Weights of a small image classifier: norm layernorm, batches of 128.
Rows from block 8, named by matrix and row number. Rows with one number belong to one neuron. Each number is 128 + 24 x the weight over its row's rms, rounded and kept within 0 to 255. All counts start at 0. Numbers have three digits each. After the name is the row's rms in percent of the matrix's.
# fc1: MLP up (model.blocks.8.mlp.fc1.weight, 1536x384), inputs 128-255
# fc2: MLP down (model.blocks.8.mlp.fc2.weight, 384x1536, transposed), outputs 128-255
fc1.127 066:068137121128104114169187215138121134142143082145119140112143123181099140116145148113119091131108067078144089130133102136070114124123130083128152126146122117144126149111102135097140121128091131034095135124116087131084140065118133135134113126130124108117143111136134145156131114175137138141127109130124139129120062135120104131124125152129165149108120120128112126135186137096174119118166
fc2.127 015:122116116116137175122144075146120153107153156116107174118143137152121091127162130136156117134106123079126140135144149141133141122121152148140121118136167146153158139126124140138108158128127124169135164116154111124141115093150143136142136144130125144097157109122139117132119123121168088135147118182122145149157102152125080153124124093105160164153185134132175138120156101124150152154161
fc1.128 074:126178104123114085152138161107085132148158112122130124075032152140129167115129131137122128147112125105136118156143118122126147146102217108123146128138129182113130122160101111113154134173119130094124140123130118083106142112065102138158116128104112101140161137151175163143128091145111132117123089224142129130113109126112125118141105128099148138132128119144112138117135123128128221131149
fc2.128 095:137150104127101054117125100135107114104118155105149153046101156131118139168123111113156139128153140124113125184117120155135143145126177181119145109149147146134101135108150118100106153167124143140121119145115169128151156109154116139117120097125107133111154113172155203140135123136111115103121104223136084127163135124118127143099092114105101112127137123145101133125089136108141143130168
fc1.129 074:071126137137085114173194210123109109131132078121118151111143126190102161119146162127122073125116075076144092141128110146075131106113138085125166133139123114144129160121098125101154122125092125019101151107123077124092133073118133139143128135128138096121142120138109122149124115173146124133122111127137142135135058128126119135119124170138151145104131129129124138127176132092158113118156
fc2.129 015:099125149156098143143131068114085159128127135122094136135138123091147136135108164109148144146144134106120120142159140107139156139118118118086162102116152118090104181113072082143152163154124109206165139181122123099113121121125134133139091109117149132120099117100136134108105117132139114112153065129143169173162145163156131137089149100144132123106126119129111155154107160128146140170100
fc1.130 130:172142041104114107127150121106140120099151126072126114122114132139134131106152128124075114132156135123113148074124120149108133142096136122113132134138116135132102154099116144140139125160106133126124125121176131156134129093098182125150177123098068110119122084126114161127094144136134106136137140122097127126108103114142162115119104104094106109133125163128142158117145147138152146118116
fc2.130 139:134139049128149120115163149073126131125133105104128118096106132130129119137151130123116137111187146094139140117136162130129142111119138189123120144135121143113101120111121149121127090129070140104121129124112205134119122104122176120126189076111075134102112128110120160136121113138147112102140130156074115118111131106134141127092114117097133115112131144117122161114131118125135128139136
fc1.131 105:111083144127156124132157171120176160124122097143105113167148092155104123144160118139109098076146126119101098078151118122111142119133085086130152171144102087132152122119089136082151133093129118091087146119092134139113096109145146116109128135142140138112106114065074102152128142164117111114138143091120118160117103104142092132169157133151121126110124117131112095160153105103149107140125
fc2.131 110:123117094136103163126151099088115112130129150162097141142135079104152142125153125157104139165181132090096085093147147104098134158133091142109126121114117109117119130095118093145113070100097097150133149147129148106139103113124157115136190113147140155100093109079114123145109116130155109101145118100083126155140115133151117137102148120134113110123132137156143127127131118121134143140095
fc1.132 103:055108185149137134165156171134146138126101084142130111162142135166103150129141145127114088125098113122127088152127118137109102088127096095131154113142155104147147128135117104091143125113134129090106137116093120107102108106175110131100107121138155131111153178120132077145132138169131137137094135102162129150137104118158102144143154131171134125119125111127137094138154124101123117136160
fc2.132 125:124136162124174122135087174157155152150140081144129087159116123129120118131129137114125120114099105128146158134117079138131123096126115118147107169126121088157164123155116160118154146144144126094146133107138091167134116145131113140152088140144142122144156150157097131113161163116136120141113158105181101123072135102119116097159122095168177136172113129081160114129138132135103117136135
fc1.133 087:100099154151143116144152162114168145114137100139137130190131127150098117143155127103106100093135109101096093062117119133110101122123115098132161160124095074137157123105119143102141133122114108091081141129111105157088076098145181089094133138128151115093122096075071118147123154169144122156122138078138107156085103128112083095166130127149132148137128135119107109126152094113137107121135
fc2.133 085:115101144136091159111111103088133110150122148186127135140121119113116136118148117126109101159125135121130110110131114120110068143132115114123143098107118069136149137143121093159119063138117135149114145114136133126137095153138154105114173123144148145132068123116116118136122149101190141156120136088124148141155145142126113124152125106126121126160147113143135110132142113100132140102119
fc1.134 131:117129159118146122125113134130098147140118130158123128105124131122141125140110113132141129119108140129178114157132129068128140143157158132110113175124090138085148079151135184138130127120167126135151133128096142128128140155124086109160095129178201171180098119129117136115140099116131161121144102155126149134136129131133095128145114168129136134125135044121043119172103074126107122115096
fc2.134 148:148089139131118109138125121142127129126098139186107143099159111128120114139131138124167140132139138144136129156126096112126117137193148116114106136111094120143166104135150128147101113115198122130133128144138127132184144142119092121113105146186222139144102119140145152131109112142116145133160129163138155119132116127127136116138133181128120130129126065132073109171102089143130117111100
fc1.135 119:124110140090124147112118130144096122141106132154100142079138098121145132137117126160157133125137116142195137159155131062121169138170137124115110163134112154083121107146128165144132125104160137124151126131099136118139176142114064123169095139178173183181094119119110131128125084123132136087147132161101180115156125135119117161130142184127120118124119064123080138186112106110123115125090
fc2.135 142:135093118127111102129138111130112129118076150155122155078154123114132124128121124131181139131153156154138113168130119124111127142199155143102106133126096153119153101116140123149102126113181131136127147149131160131186169137107095111121120127161188144140107103141135167141091089148101154129162114187120163128138120136146131120127122188105107125104129065148072130158098098123126121096106
fc1.136 131:134114135095131132117115122142101135141099143143088127082132093121147141122121121167141137118142134146179129154161147061120191143170133133112114172123113151088133105149143168135117122113166127137142116137096146118149174143113056124173104117175170178168094132118112129109125074114119138082146122165105154115147132123132128167136137175119122119141133063133087131190112109111112126130092
fc2.136 161:140088122141115109129137117138122118124088149162106152088160111110122126130125128135175147135149145144141121157138115111113132143209150131107100138116097147133159099127143124148105121105179130137134148141130144134185159150111094117109115138173199141141108104135134156144103093141101152125167124176126158125131133134140125112133133191121108136107138072138083116175104096124131130104097
fc1.137 082:076134135145100123181181213132111114139139059139113149122137124176110151116146163129109091129107065095141084130129113148083128122112127081124161119140120126139120144124095137086145124141096117016100135120118075135101142083131135129142123135134155101110133111147116128154105121164147131133129113131127141143122072144120115121135116155146153145113130119118117136126171131108156123123160
fc2.137 026:114140162146106154147136105140163143192121171126090109157133142129108126085136143131126115159115096138153159070162151103112124137120128082123144168103129107114161116157115135153144128121119119130152132094155129147110134136176127125121127158151127128134116105084099069152155132084139123160157187145121155136153133083121118090158158136117149133095143149120126110098183104159131130126127
fc1.138 066:080137115126103130169175213138114125145137066142115149124140116188118144124142150125120089135115080074146091138130096145083129122120128082126157109159131130145130132114098132095156110127089116033100145112126088139074131074105142136151111136126140086121136134136113124148120116173140123140126102131128145146137061132129103137135123150140145145123132122133124134132182113099157126102157
fc2.138 014:135131120107117146158102152155115120129123115156127145088138157075106171140106111139078137155119125139101112127129122159101144107154130117095121111077158108138147200121141080160143109118109131097150114066133088117134098111139119121096155127151116120103121132108198118132098145132131119138129118149139150131123117099121128116104147115188160123152181119146131112120098126130113130122135
fc1.139 098:153160103136152091135146126117161137119171120106142117158087164120131103144141122099109128116142130133073121070113124172139094165088153126151143121131095093139147149123130108114139141162085150126115128137144128134121075121110200144110136145069096081114140087135127160128133165131139100166168131109140088153080136114145113046138089091123141129123123185125134136099131115153155152136136
fc2.139 110:152156118116111116133119110091138141128167149153128139116060146143110127143161154139108108126130139093118135110139109150121102151115154143147110140111106081145144110143154126123137073182090119138143140120130155127124070130127164117099143070140110114132095112140160167123154143135204108150125137130128099113148122130113142103139082064108112143166141152122114130122107091133135126148177
fc1.140 079:091134124120105114174199209129116123136142060137112125115138127181112141114149150137126084132124071075138100132136093136072120133119135086127165122154122120136112134119101134089162104132094151008104136112129100134091135067118137127149125132135138108125139126144122139145132123185146118128137117124134132144109059140143117135128119158128154137114124120143119135137179114105158121120156
fc2.140 018:154085094082152099077161182115086143102168087119119112140119136120135103153133121149122136072148101121170138147080107121145105127134083188176087151111144137125142107126151154115160139148132189076115130116104166088105151131141131148116122108143150095137097164118155147118114098145111124137132097116145112133093154113140117138114107130136111148130130145131121143137139101086118154161118
fc1.141 095:092119121129108133159191196116126124126136063124133123114139118193094154112163157130101070121113074082139099124135102132069135111121132088122172136148137138140115151118089135093160096139112117037109142097128093131073133063136117121138141135126121113113135138127116112157106133190142128121115122129129127149121054110127122155131134131130139146104128117109132125132189144099151128114153
fc2.141 052:135106113143144134131115161115211106178087112131156067103140132145090148114129128135119113138149133155101160143114113128101132128128112138157108168124123162129158116151113116136173144108143115145133142068136131155140173109145124126121137114119150090132135150140065140112123148120110124117097193161126120113093146085099128086149118158118167151135093093073125128091161151108121131099115
fc1.142 073:092139132134097126170203209144124110126140065135123157111126123184120150118164156138112085122106049075148102133134099139082129107118132089127154110138126110141118142118099133088168104137101123019104144105132077133090130074118118113134116133130135091116122126135119147165120131170135127136123122127130145128130072135117122135109124161136141146106136126131112125129183123102148121117159
fc2.142 019:138113118104137109106137140123105088106110129094121106133112121089117187149097139141107122112125133151110131130105148150167112093139136107141138124104177120140147138173136083100123120118123145170137120113105113122118109168124110124091146146130129097091115140112148123125163129131133119095110106135151107089105115175125137125157134117096162119125118112106119141136120145092137132149126
fc1.143 119:107130147117141116140124134116089132132126112148139131093109136132151153129120120126145123131119142125186115170119130082115135143136175127107122165123099155070140081153130182141125125136161133119140131134107134120128151142120085097177100130177188167171107119139120154127131093128133170132127097159119154133123119129132109126159109151115129129129118036126044126169114095130095145098105
fc2.143 135:134100150131137100124120137148132121130097118177122127089146125122128129127125130124178131129121140158141131165122092129143108123181164119121114139121092119139162114141134132144123123132212136125127120133126125134177143149124083116127090142165206130162106140155129162122112115128121155148149132170151152132116126129135135118150120173128141128135125056115061117160104090119122137099116
fc1.144 091:106114143134149109155148180104125159130128098145112103125110106157130140133150128139117084111128125100151088139150101094099171132141145093117147204163096131099148098154096175094161139112137128084105156116084134113113139113117094105153114133156162163145105120099095118149131101160127138104142107147121136156127099122152095130161130154136126122126118068126062119179145089086124134118117
fc2.144 104:149106129110137099117123148121141134123109117176111117082133120127109128142137127118167126111144143134110139155096095137146114115184154135141092140117086123140171098149157131145136110131171130132112119130113153156172136143115110112108119116167197105153095130152141169099126117147132142138156143170131145104107134130125146093152112172120138121137096072112068122147102077140109117108117
fc1.145 107:106148123141147082167137141090092161116131128122137094084048161148131188119132136128123125143105154133135099165136135134133138120111203097135128142138126168125145123160133126107143140158126128135105126139128150077137139128107096124148125116122129119143159155146161136119141091141116152132110056195148125162115135123158116125165102117104133118142140102121103130132145125103109197119160
fc2.145 118:113141118148151042111141150146128114138111108105145110036121159126146140120106101125188135129134149149130136198133136139123135118137199154111141135148129161111114139102109137119118167147152146110132123121135159123139166114143101138155098118115122159142152136182093171148115101116100142122130131234142117134102148099148096148120102137107149110114128104122084146127128131127139152113146
fc1.146 073:083142132134097128160197206143107138146141061135113144112145123186110143121144162122114092132117062080154095138126110145072133131125135086132166116150136123146125156121090126092149123139118123032110157107122091128083149086113141128139108122138141100118127120142121133156123114175145128131128099126135152142136056133125109129126130162136159143111131121126116136141178122093163127130162
fc2.146 017:132135146144135105136119158116096209109104123137116119152097121117159087083107162128110144108078106120152100131169134125109131096152121119109132124145120118144133152111074163121098145143157114101135115150114122135120116137111120140108152134104128188104138129120103094155121124101142109110128104160152159179137092123156071159117130098106135117152151132151131150155121158106163164112136
fc1.147 073:088141135142112119168189208134114129142137064147120132120142127170107139130149147132130088119114066071152102132129107138077128107124136087117166123131126109140110134114093130108160126136107129026103139109115083122084150073110132136131123136140132101123134124136115144160118125185154126141138112116134131136114061122123113137133120168126160145109135114131115129124179129102160122116160
fc2.147 016:132132127117135134140131121093125171113134109082148091122122140155133115123155113088062133110067138102127120104145137162142129086159102122064121140157152157126129127093106171105102106158140141120120146131138125125134070068166152117148138147170156188121150102133164108139102118137164133117162140148136104145119162082130140162136097146139143140124092125171153125121140127153147143133133
fc1.148 092:083135128157130112171154163121155150144125108123106107151102145162095148104118160138115099138115124120080104128146124180129124123117128106148138111139163111174156153147112076079139145134097143099097123121121106086113095113126115167088113137087110093098180180131166099129126125148129119132100114127170097149149113148152115127139143109149134128126112143133163131102161146105131158180200
fc2.148 110:128165125096168109130113167133137155123169084124115103145083129155132111146141145112116131102133102091124158130114103140154143085108124142158121150126127087155136132148121160089156126162101127094142103111125118133135087131125138163144119113133097117131154146141120151108174156123158086113118133119153045120092128117123137129139109052153164123173134161088159133126120130146114109165159
fc1.149 090:153137115103087152100095099156099089129127144117089170102166080098151120127109125162156142155170121129150175136147121114132151138150103164119110104132141147127088142112119135164129131110123137147174133120156122139132176145125118163147138126124108133150126128148147136141105127091131117077135144129092148084146141154100164155074140142117115137113120135123154172123102146155146102132105
fc2.149 095:116094116148118152116120118130114121117093135138123138141157082111127139160119114125128167130191119135125134139117132108122174133141063134108150104131158170139117146115140120118111132055122136133117136143111130131162159137140119143129183144140131131073149127094144127127109123119093116049120116115110118149142134134121115138079165148149112122111127126139175106141108163121119141110072
fc1.150 095:117143115147151081167159178108151172161136097125100109128080137161109148125143130153109097116126130132091074126161125158103162132107158083140139146141135134151158136154113097071141136139105116091091129137111130084117090102102113152108111118101129100114161149113151125132129128172102102102120108154151108171107097114152106116162138096127138132136140136122141103120164114100136182167175
fc2.150 102:133155105128152076115126151136117128105160095131097123110097114137131123175135121126138166112169108087139139150129099128146170097147155161152120133138129117154125123142133156075139127139116133106124105123123148134169114122120121171121119106146119132122162130153144183138159126132130082082146113166145037113105137115122113131107111088139132132138119136119136129150103128137129130175149
fc1.151 118:102081155148160120131148148101184159135118120148131112179137114150098123146146114115109121071128145125099085080125127124126109121134103082137140174143094076138167111115120137090144128113137136111070136108101134149121082119160157101101129129135142135103112120062058091134140138158137125146121139080136107168104112108145081116182141119153129133118114121124108083140147101105139113129140
fc2.151 123:135114115146091166118114089076125094128125157172125137148115106095128152138168110148098114158145138105099086104138116134099092159121107143117126104118129078144119122123137091149114057129103103153118145132113142102133092114132161103122186097143136151109075116108133134147124145132182123132119121089106130150149115133117109132127122103122104109161123127166140118120121121096143135116118
fc1.152 069:082134122125100122178194204133095124145134063140125154111150114188099138108137153117129085131108062072139091137123100143069128127123139061127164113144126119152118145112087133084159117142106125027085146103133087136096140093118130117154124129119133087134120114137130132148127136179134122129125108128126132146127064133129115126137132165144144145120135118122119130136175116092162122123157
fc2.152 015:142102133126087104143149134081099123069125161109129169138159146132104123163104142161149111124168147075151102116143142144115112151113105136157142110130141124127154147106139090121115148186164152161136120089127120140125069130138160114084110154124109108105126109109160103108133123129112134108111083141154173104176126169115130158132125126100129157121211109129139148142097114099143092089149
fc1.153 078:104134133138096131166200212142111128129133050128116137134136125189116154112149164115114069121119062073142103139127108141066127116128131079123167132148125124131119149104085128098165117131095122008119130115132102133093139062124124139154123139137141107119130112138123126144114118178123139129139124130125137137122047126140118131120135148125146136112119118132118141136171132109156123126151
fc2.153 020:106116125090207146104106214145089165105135072126132126142132142142152107143100177127126130095134124100149164119109154127105131100128146117162117144103137119126144106142117137117138101124127167124138157119133094126148114161112145134115122120139114065101126128092132123108150099115115110120146106113136140096096073141137138122128136123137142094084157131095134139137150111083105138153105
fc1.154 129:124140146160121129124111113156160113125129139145108146178140123107090093153118138132150144144131118132095146123110137158156117135134104158165119074118157076173146148137141063120115142110100135149138120149122098113129073150147127183058098120103122087104163151146159116116149161109119103131140144097153093111147156147119118103109145132177136125133140171130175130093108127141140108181153
fc2.154 153:157136135138099139132094100134120115106152157164103158168112098109111138186150126147101132145134089098106103117142087131111137153123104133143121117118146076182130110146164111104123114128111118148125143148131104115151091124123134167100124127154131125107155103125173138138167167152151080107123117100157055147158120134092117125126131080181093120172134161153175105131089135119142138160124
fc1.155 134:102120110129127122164192181093154145128131087108134108137126132182103161104156145131089092118117118102103090114137108156095123089098114076127172133143143123161118166111111111083139116137101132089076132117142108124090117065134145120116156125116103111091144148109123110149111132188132113126084130118143126152114089127135129147147144111134140146118116145122153113127203161095152140134164
fc2.155 101:084162103126162117152130158121119119140131095079162093125106153133156119118105155132121136134143120117117132145150139137140149108094117151124163119161163151115101174123084140085142152143093100102143119103147145115113145137134136151150153104089055146116171147130082128133130125090124107094097122131125072136097122139146121158114117082132162140122142142112166136125156166140129109130156
fc1.156 074:145171122141130092137150132127091127127167101136095149089082143110133118138129128166145129141130093083133120156136113135127184176109191161137142107118123140115139116188102116121129097143112138091132136112112094095097133133074081186141104160109133101154148134163180163146135103118144118091180105195143108139108117145090104106125100139116142137129110143122123145113101105153151149166142
fc2.156 106:128145119124080085137120075157101126092132174136116167100124126118123131178113122141163159143148116120108097166126106135109158161144153160154134102146142137149116124147152092085131149127139111167122147148125131107169148126119104167107104123144146106131150104155185171132153117144104104100141091181149076133183109150126151132108115124136072098123139129166111131146077129156138117144134
fc1.157 078:156123099077113152113126113131125105112137115119120134105165090124140102122134124137125127123173110112142160104137113100103138129144108145108119140140115152099077132100120184155125133128132141126151146130153125172139166098132152110166157107154117143146064078111088146143098133122120110101150146130050150106121111127125151150096109146113113109108146143145127154154122130134150114111071
fc2.157 094:140098084134109153138142111092109126108091136137128146112144099123133121151147145131120146130202156126136124125140144126118147155138084167103121132129137164126106117087137127141101110082106119134141142161116157133157151107119147114124210109142125143077117116090145149127088115141124124079132102126079135131140134120133119138071142152115099140106138121143141131130106136134119135108088
fc1.158 129:112112167133109174106111120174130112135089144146116148151189113114115118129118123142146139135123134138125135160133133134142129093161061146134119084123182110156115133127134089144125138077132130148147115140111113127135126145177092155093109131138135137120138194142155061118133150109124127118110157099142129097163150137122137154089189141186125129137136126130164121119113158130120080150136
fc2.158 158:136113165148106145132083108171141107157127152159117147184148101113106147143117109136114134146109088131139127129137088117117134149129076095120139121106152098173158129139145117130117148121148137143133142128138071136149124145154107158112098175161146147123170116134135100151147164117120111124114147082168101134148142133099119112147153113196116135160146135143185070139128155120139143139106
fc1.159 120:123138149137128151095108098136120104132128151143197153163150177099127098141125108066150157129088134134137135129053132133140042108118120158124117089116132112123117108096137130159120118140142127159151122132143120157134119148178165101117140142140129131122116115141120138121133172099121163210119143080147129116129170133096129102113118130125126130140133134125133122106098131164097102089114
fc2.159 139:121110169138108136140094109133117128126095149143197152133131162119140127131115134132134081138064145176131122142131100157129050141119130105107143119126128099132135134121142125153114139176150123142131141156134107136144143135136121100130116141121138135137117122161145123127112162122144170172072118103150146145147120135127128127149109122128111140168125095147123111120099144141123115064137
fc1.160 107:105105141148154110136154154095173165137140110140171119190127144142106131142147112085109110084111125118093083081123116139117073113100117079133140157124102087135150114096117127099140130130128137111077137109110132156111082113174189074105136126133134140097120121085084111135133150154123124180108135077137126168094100108127088097180132117145138131112117129123117086141149107115124130111144
fc2.160 120:103124158129143161113102142096149129158111110136176106145112151146120139099127139112099083113094140154134143116129115142144061107100113101125154116129138086126136160141110139150140107160121155112125114103136120133109110149151150099141155125116113130138106145135085101129126176090181153165082153078129146113111160130124132131161115087122161132176155118107140113105164138118122138087144
fc1.161 086:087123134133110133159208211142123117140129058152119149112134118176117134140155146133122080135115061082136109133133087135069127110123146099126167121144119115148124147112073130101171121140108122014106170094119085133098139081128128126140130146133121109125130121130117125166147124167139136137126128128119136133129076133128104129126133148136161142098128130122118125123168128110162109118159
fc2.161 027:184101089107182144089142177116180104143134135110126114109138134094086117135171063121103110077130135130110178080098124095160144129141112125157117148097152134127159107175135171135144136129136153110139153063087125126110111108127144121088144120148138079151123131103145131123152160149131126119151167123129115098064146095111128095130112149122149102139086130107096106124161116077180176157118
fc1.162 095:092095143114126131149139157105128134131111100117199108146129170159132154117138129067109100114083141113139090124102110126085061085112124100102143146153115132103126116100103148124141131138160145089115145116141136145118129101170151059131160141166145158120103135104097106140124146150128163202079113103134146144125104111150131132146125124116114129115129109110105101148153139112103132074134
fc2.162 130:119120150109180132125107180131150149140117073137187081130120161147124119117121143112130088101081143162147155136108112144153059088116138118147123152132125106125141139141105162141160132172144132090150106105139114156129131132121125109151120128121126109151118160157095133106130152113143160170093151110143142114070136106132125112153109117125178141161112104080124127122139130135119120085146
fc1.163 061:080135126120102135171190203124122113133145066138114163115147116178124148123153148120114097140098069085149085118136110151081129117127139089143158120140137107142125149115110128087145113131086123037096152117122078142110141085120115123150121130134129101118128120149123120139114131165134140146123121134127136134124075140117118126113114169144142136124131115137123140123184120116155107111169
fc2.163 015:148122154159116125158148080140154115155102132098110119133101122151080118147122170113117079126108113064109138120133124116162140087152138106156156100097142144148169122115109162091120147164153130147079127035147159112107157153102152088109112131147161101092119100140130114154091119156168119124137130184132114125137117133127128123125131096108171107156156114106131102156143152088155129161125
fc1.164 078:084137130137113118177198209131114125133152074139129130118141119180118137113139144124114071130114071077137093144135098138069120132120124088127167119155119122134136137120078126088169109137105126010100149092120101125086127063122134130138120149129133105120124124139133142168131126176149132137127125140138135138120050130117109125136125156126150139100130121108126134117169129113172118117153
fc2.164 027:129145099110134121131152142124129165095149131128101084157123136122142116119143107152134147130128113122129119124101147126078115158120117164177085182144114141101130087140127122117173122132145106163105168085098121150117142104083133133135155133126141048145112136134132143102137108186121120144160144105121116141120105111145129135107130162134141102115061148088135171117139118127122118162147
fc1.165 078:093138134136110139169189207132107125135143065131127138120139118188119155120159146143120072133118084079137089128125107139074140120120129086129170126160126112140112132130091128105163104144095117023097142118127090131087136080121123130151116136120130121125133111138123124151119116163150132127130114113133130132124056131132124123145138150127155145118135124130131130137170126115162111119159
fc2.165 022:152111110143146142161114131106098112146122124139139132132123126192122132108133125104142123120119155138091105094166155132115134129157138164090145140131163127108092117062074108133114128137103110110119102133151144122135125074155133130150156128149148181079117136089111098170136121116144133122140152142129109106178147093108124147127131116113152184142134145130100132128146129145160165139124
fc1.166 102:106150117138129092167124141100086147131129127118126125059072132135145195106118143142122128146100125128143111186147123135124152131108186115128124132122146179120128133177129109117114124157127129126113125129122135074118168129100071129149118141131137118138169188154168128118136069141137143106106069221158132142141126130131117147140130121111144137135129101123121129135144136110124190140161
fc2.166 122:105130117146127066130128121162116119122102135102143122080135143128144123141085128141172156138146127147129128195138131130124159135138157155119159102157154170127096154107115128092128180133147116118129124121128139103150182111143091159132102131123122153120177137166126161143125106113077121098125113198148097137132126127138124161100127145130115124108131117147109128134123154133152118120132
fc1.167 077:097138134125102121160198204132122129136140072135118134122143126182115149115171149125116091131101060085142093136126102133067126119117128086111174122145124129135114142119097133097151111129106126019100132113124099125092140064123128141147121120124133107113127116129128138155116122189142126124133122125123141144117058135130121129125120160136157135107130122143130130130189129106165113113160
fc2.167 016:162097140136126139149133159152123142149101154112100129156137147135142154088096098112117096101135119147098090102106124132133148127123110110101112138128161101120138137162139122153072101127142168105142085135126154145129126096139124132142097128167107177094117115129070128135085150130141095109115107134110117090128119140153145108148115146115159105135164145118128069154121156110170128116108
fc1.168 077:091135134133101125167199202134107132146141062142122129111140126180110145121163146139110091122118061069148091127132093137070122125114142080129175120143127119138126128105093127092152113123106115009105139112123090149079139070116127133152120134131138104131129116142119132156114132173133120128130124131127133141114038132117122121125132165132146126105121116140125129129181120104168119128157
fc2.168 020:141112132197160144126106175125153097150105107124131098132144143109088149133127087087101165074098134128106207117112110153142126118099116121150151139134124128153132120137168169127152115157106140098160110082129146122122121128157104134086131149124107119122115133138102134123141137139153109099116147118122122107075161136090107098126122161131153152137135124101104130141181115116156122131138
fc1.169 120:106136116139137103187174178080144162114135092095131087109095130184113174096156140131083088127110127111116093128146107155107135112104134070123161142143152150155125150129111103080147124149108132093077143116142128102104132079117116128123149125114109111106168161128142114144117115181130124111097107147152121169110086113152131148151135099111121127109129130121141116131198151093136173138172
fc2.169 097:101140109146157100137110157138134116130105096080155088106114151105122103150101132129147151140145122133144118170134108145133165115116126155143134127153161160137120151144107127070152164137122114124136127088137143121147164149138112176130131112105083130119190145156098158129133132098103096082097136153139051136084113125130133117120111110136164134127126126111154119133126169129125120122138
fc1.170 088:093114148126119116157169168116110142109116060148138131109132126179121153122158139117114073121101107087168092145124083106077122118138148096131172160142102142107130114141088167109161104121140120068114142101111108123085138101145102096159117133163172148134108124122116129169117107159141154127117108148127143156135073114148110142159135158129140136110120069119065107150149109111125129105125
fc2.170 083:142103141151159102119112164130140093125090099170145105085125135103116143149135109141171120139119149157099116169132086136123097121169164126132114127127101106144152113139145106143135121143186112126113134122137131119172144135136110108121113131158186126152104145160127174137119130133129156152125140159139144148094114115119130113151109154122146123151112047116064120148104102111146131089123
fc1.171 085:073137140138097113187189223138108128143131061134119141121141120176115147123140168114119090135109059080145090134122102138081132126123131093117176109149125111143117144117097139084163117131100129028112136108125081137089131079126138124147120127133144106122127120136121138149132128173133141129127104125132140145136072138118113134136138160140147136111129127118121134121183123103159111121151
fc2.171 022:066132141131150106127124154142141159154093115115124114148144143133133125087107175114137116123157123153150166136129149123119153117118103122150145103164195126117127161152095159084142186104132120114130145098143127112106141177140095154161144130105109136125169128149071095117129117074092137137136157131155117109096140178141142124124135125169144160128180121092142128127142171165121127107129
fc1.172 078:074140134141094122169189206131112130120135056133122130129141139188111158120136152115106082140112069066138083137127100142074128118127139094131176115153120125137108143118081133105166108143096114021104132113116091134090131071121127135145124125136135096107130115140122129154115114165143133135131130128130133142118066127135124133130120153121151140122127131132120119135168127100149111118158
fc2.172 018:109135116137159078134128145115121143111128094129119137136104139118107089141130101139148104148155148101148132125083136162172098133113125144130081128140159117129111086168122168160119138137120106108116116140102094154128109135140126106142159120116139121104095107107104120134105144120101128156123128096136132206074084130103159110150120134142145122155136147090143122145136160069042160125109
fc1.173 095:094130138132098122150203200135109126139141041145123140119140116190108135133151149122128067121118079060138110126135090139080124133124134100139171132148123127139123149122073131107165111130102123016112153107121090139071136081127131117134116126126130120131138126133118130156127122179149117135129123130127133141130041137116116135122135150131163151101133125132122128132165123116155133114144
fc2.173 024:136110105095151127073162164110132139090145140138145100131130087116180156151145116100113139103124135118177119120121152096162151123138137153147101168128121140108129097103129156127122126127134142105162159134134140136113130102087144130128136124137129137145138104126162168122125120191136094110181102126135118081114151121154161147100114136169114141128090128146127185151109100074137179124118
fc1.174 104:160152040109117109134132124098141113117161121083139122129106145140124138110142140118091115136141131113106135085114121155111114139089145134129128117125123136147110160095114126140133140163100129120128128116167129144130119102096193129135170134086059097116138080132132169128094149123130099138139134127108123131108113132126157106112100098094118125110116174119152161096148150152152157116129
fc2.174 116:123150062140147111111151148091134108129139114087130115100098140119122138145136119137119145133184135093151139125135150125123155127111135194133133138135138147121105135121118138111127113133063139111129123118130191125123121124139169139128183073102050126104132147113125157137129117114139098093135134158096097124109133109129120132094115100105137114122133152115135150120134137128143152145148
fc1.175 136:109106161133175112132118128105129176131117145156137108146115131127128135145128109116135133104111165143139081121124146097133127125133143103126128193127076119106170086134150162124107133125159137143110111147086156124131113148137123089133109115163172158135108121108095126105149116132118153142130101130140131160111150123153080108197124130135126125146139084123076095162120074119099134102116
fc2.175 147:148105147119135126136107142126135138119120122217106131130130105125109118154149130122138123124129131121137119133114083120132091126169142122137105126105096078164174107157154131146128084134163126133130128134130122139170100149131119112113119133182205119146071129139147153112137138139157135150144132126144136135111115140109143094157124138140135130158112091120100104155099080141123111123109
fc1.176 078:075127125142113122166194208136107138137140067157123147121133137171115140118144141127122087127113074078145083134143112140075135118112122079115166111152123121141107147122103138108168113134103126031102150120119089125100143073125125136159113134127129099125128117128125132152134116178148118138130120120142148129114054140128099128123129151134151145113143118118124121125168124120158122125134
fc2.176 023:133120126141164101126116169118158141153107058138122072112152132140140111122137116114145127106151127132122195134119147107117126113136113132133117146123134095137093162122094134125154085118120124093120130064127136122127117105126107112115137117151132073103112152135103116117104125126138125113136157130137140100079138101143123160121119096135165136139136157072136137159188149141154109125136
fc1.177 107:143185135146131086146123117128093104126162128130147147128070199112144118127127130087150138151125119125120128135094136137148104163110211156145131111120101138110153111155136120131115144172111116122152109137125110107122111151095136142133100126095132091150148107170165185115145118110136135187174086147148104134107140155113124054131075131117137139125133143119119157102094088170120151124125
fc2.177 135:150142135119101090144104105128111137098137161155140160098089159135122125155140147139145107134110145125131123156128088159125092144144186140124109131121101079144148103136163126135116111212138109144126139161135139132162104136118121119120106103146138129153111106189167185127141141147160132159130109160150108133157123138114136107144065100117093144168125107152088126137077098131125110124178
fc1.178 120:159116091099084169100117093147132095112124139106110134109176087110139113119141134148123137134163122133140164113133130120124134120138072156105118107113143153134083162095139137166115122110130129141155125128167116157127167116131140126146164128130101140129102106129111125119103139119127109103128171109075153090139131130115168151077141130115119124131132148138158156114121174142154084116104
fc2.178 141:122088103130107172125137105110103124115079147119139152139166105116138120141116132135117148128167141145134114130145146120112150142132065140089145114127156173116097133091133120140091131077115114133123132153124141106151171114135139123123196140124114142063134109088145116146086116131102134084115107100090143121148115131137128157079157153134099127099139119142160114128109166120140117102080
fc1.179 063:067134123134089135175183210134121125138135078139115128123136118189120150122159154122127084137107073083136099131135106145072122139128138079126160130137123126146110151102077138094152108144099115035094158118125082138097136080116133142147104144127135088121139114140117139144109132186134137128137107130131140140135081128123119134136144166142147136132125110112116128126179128109157120108168
fc2.179 014:171112114147095105128155095132153108129141121104103166133130151132147077132142108125111148162137103090126151094110112138112071100128110140115115124089145129122125123107135086149096104152060065147154110133113117140111137111129150167138151095139168127072164119138166116161099128138179135091121117147091158110148141123100123150100107119177100176156118156121117151135157131131150134130113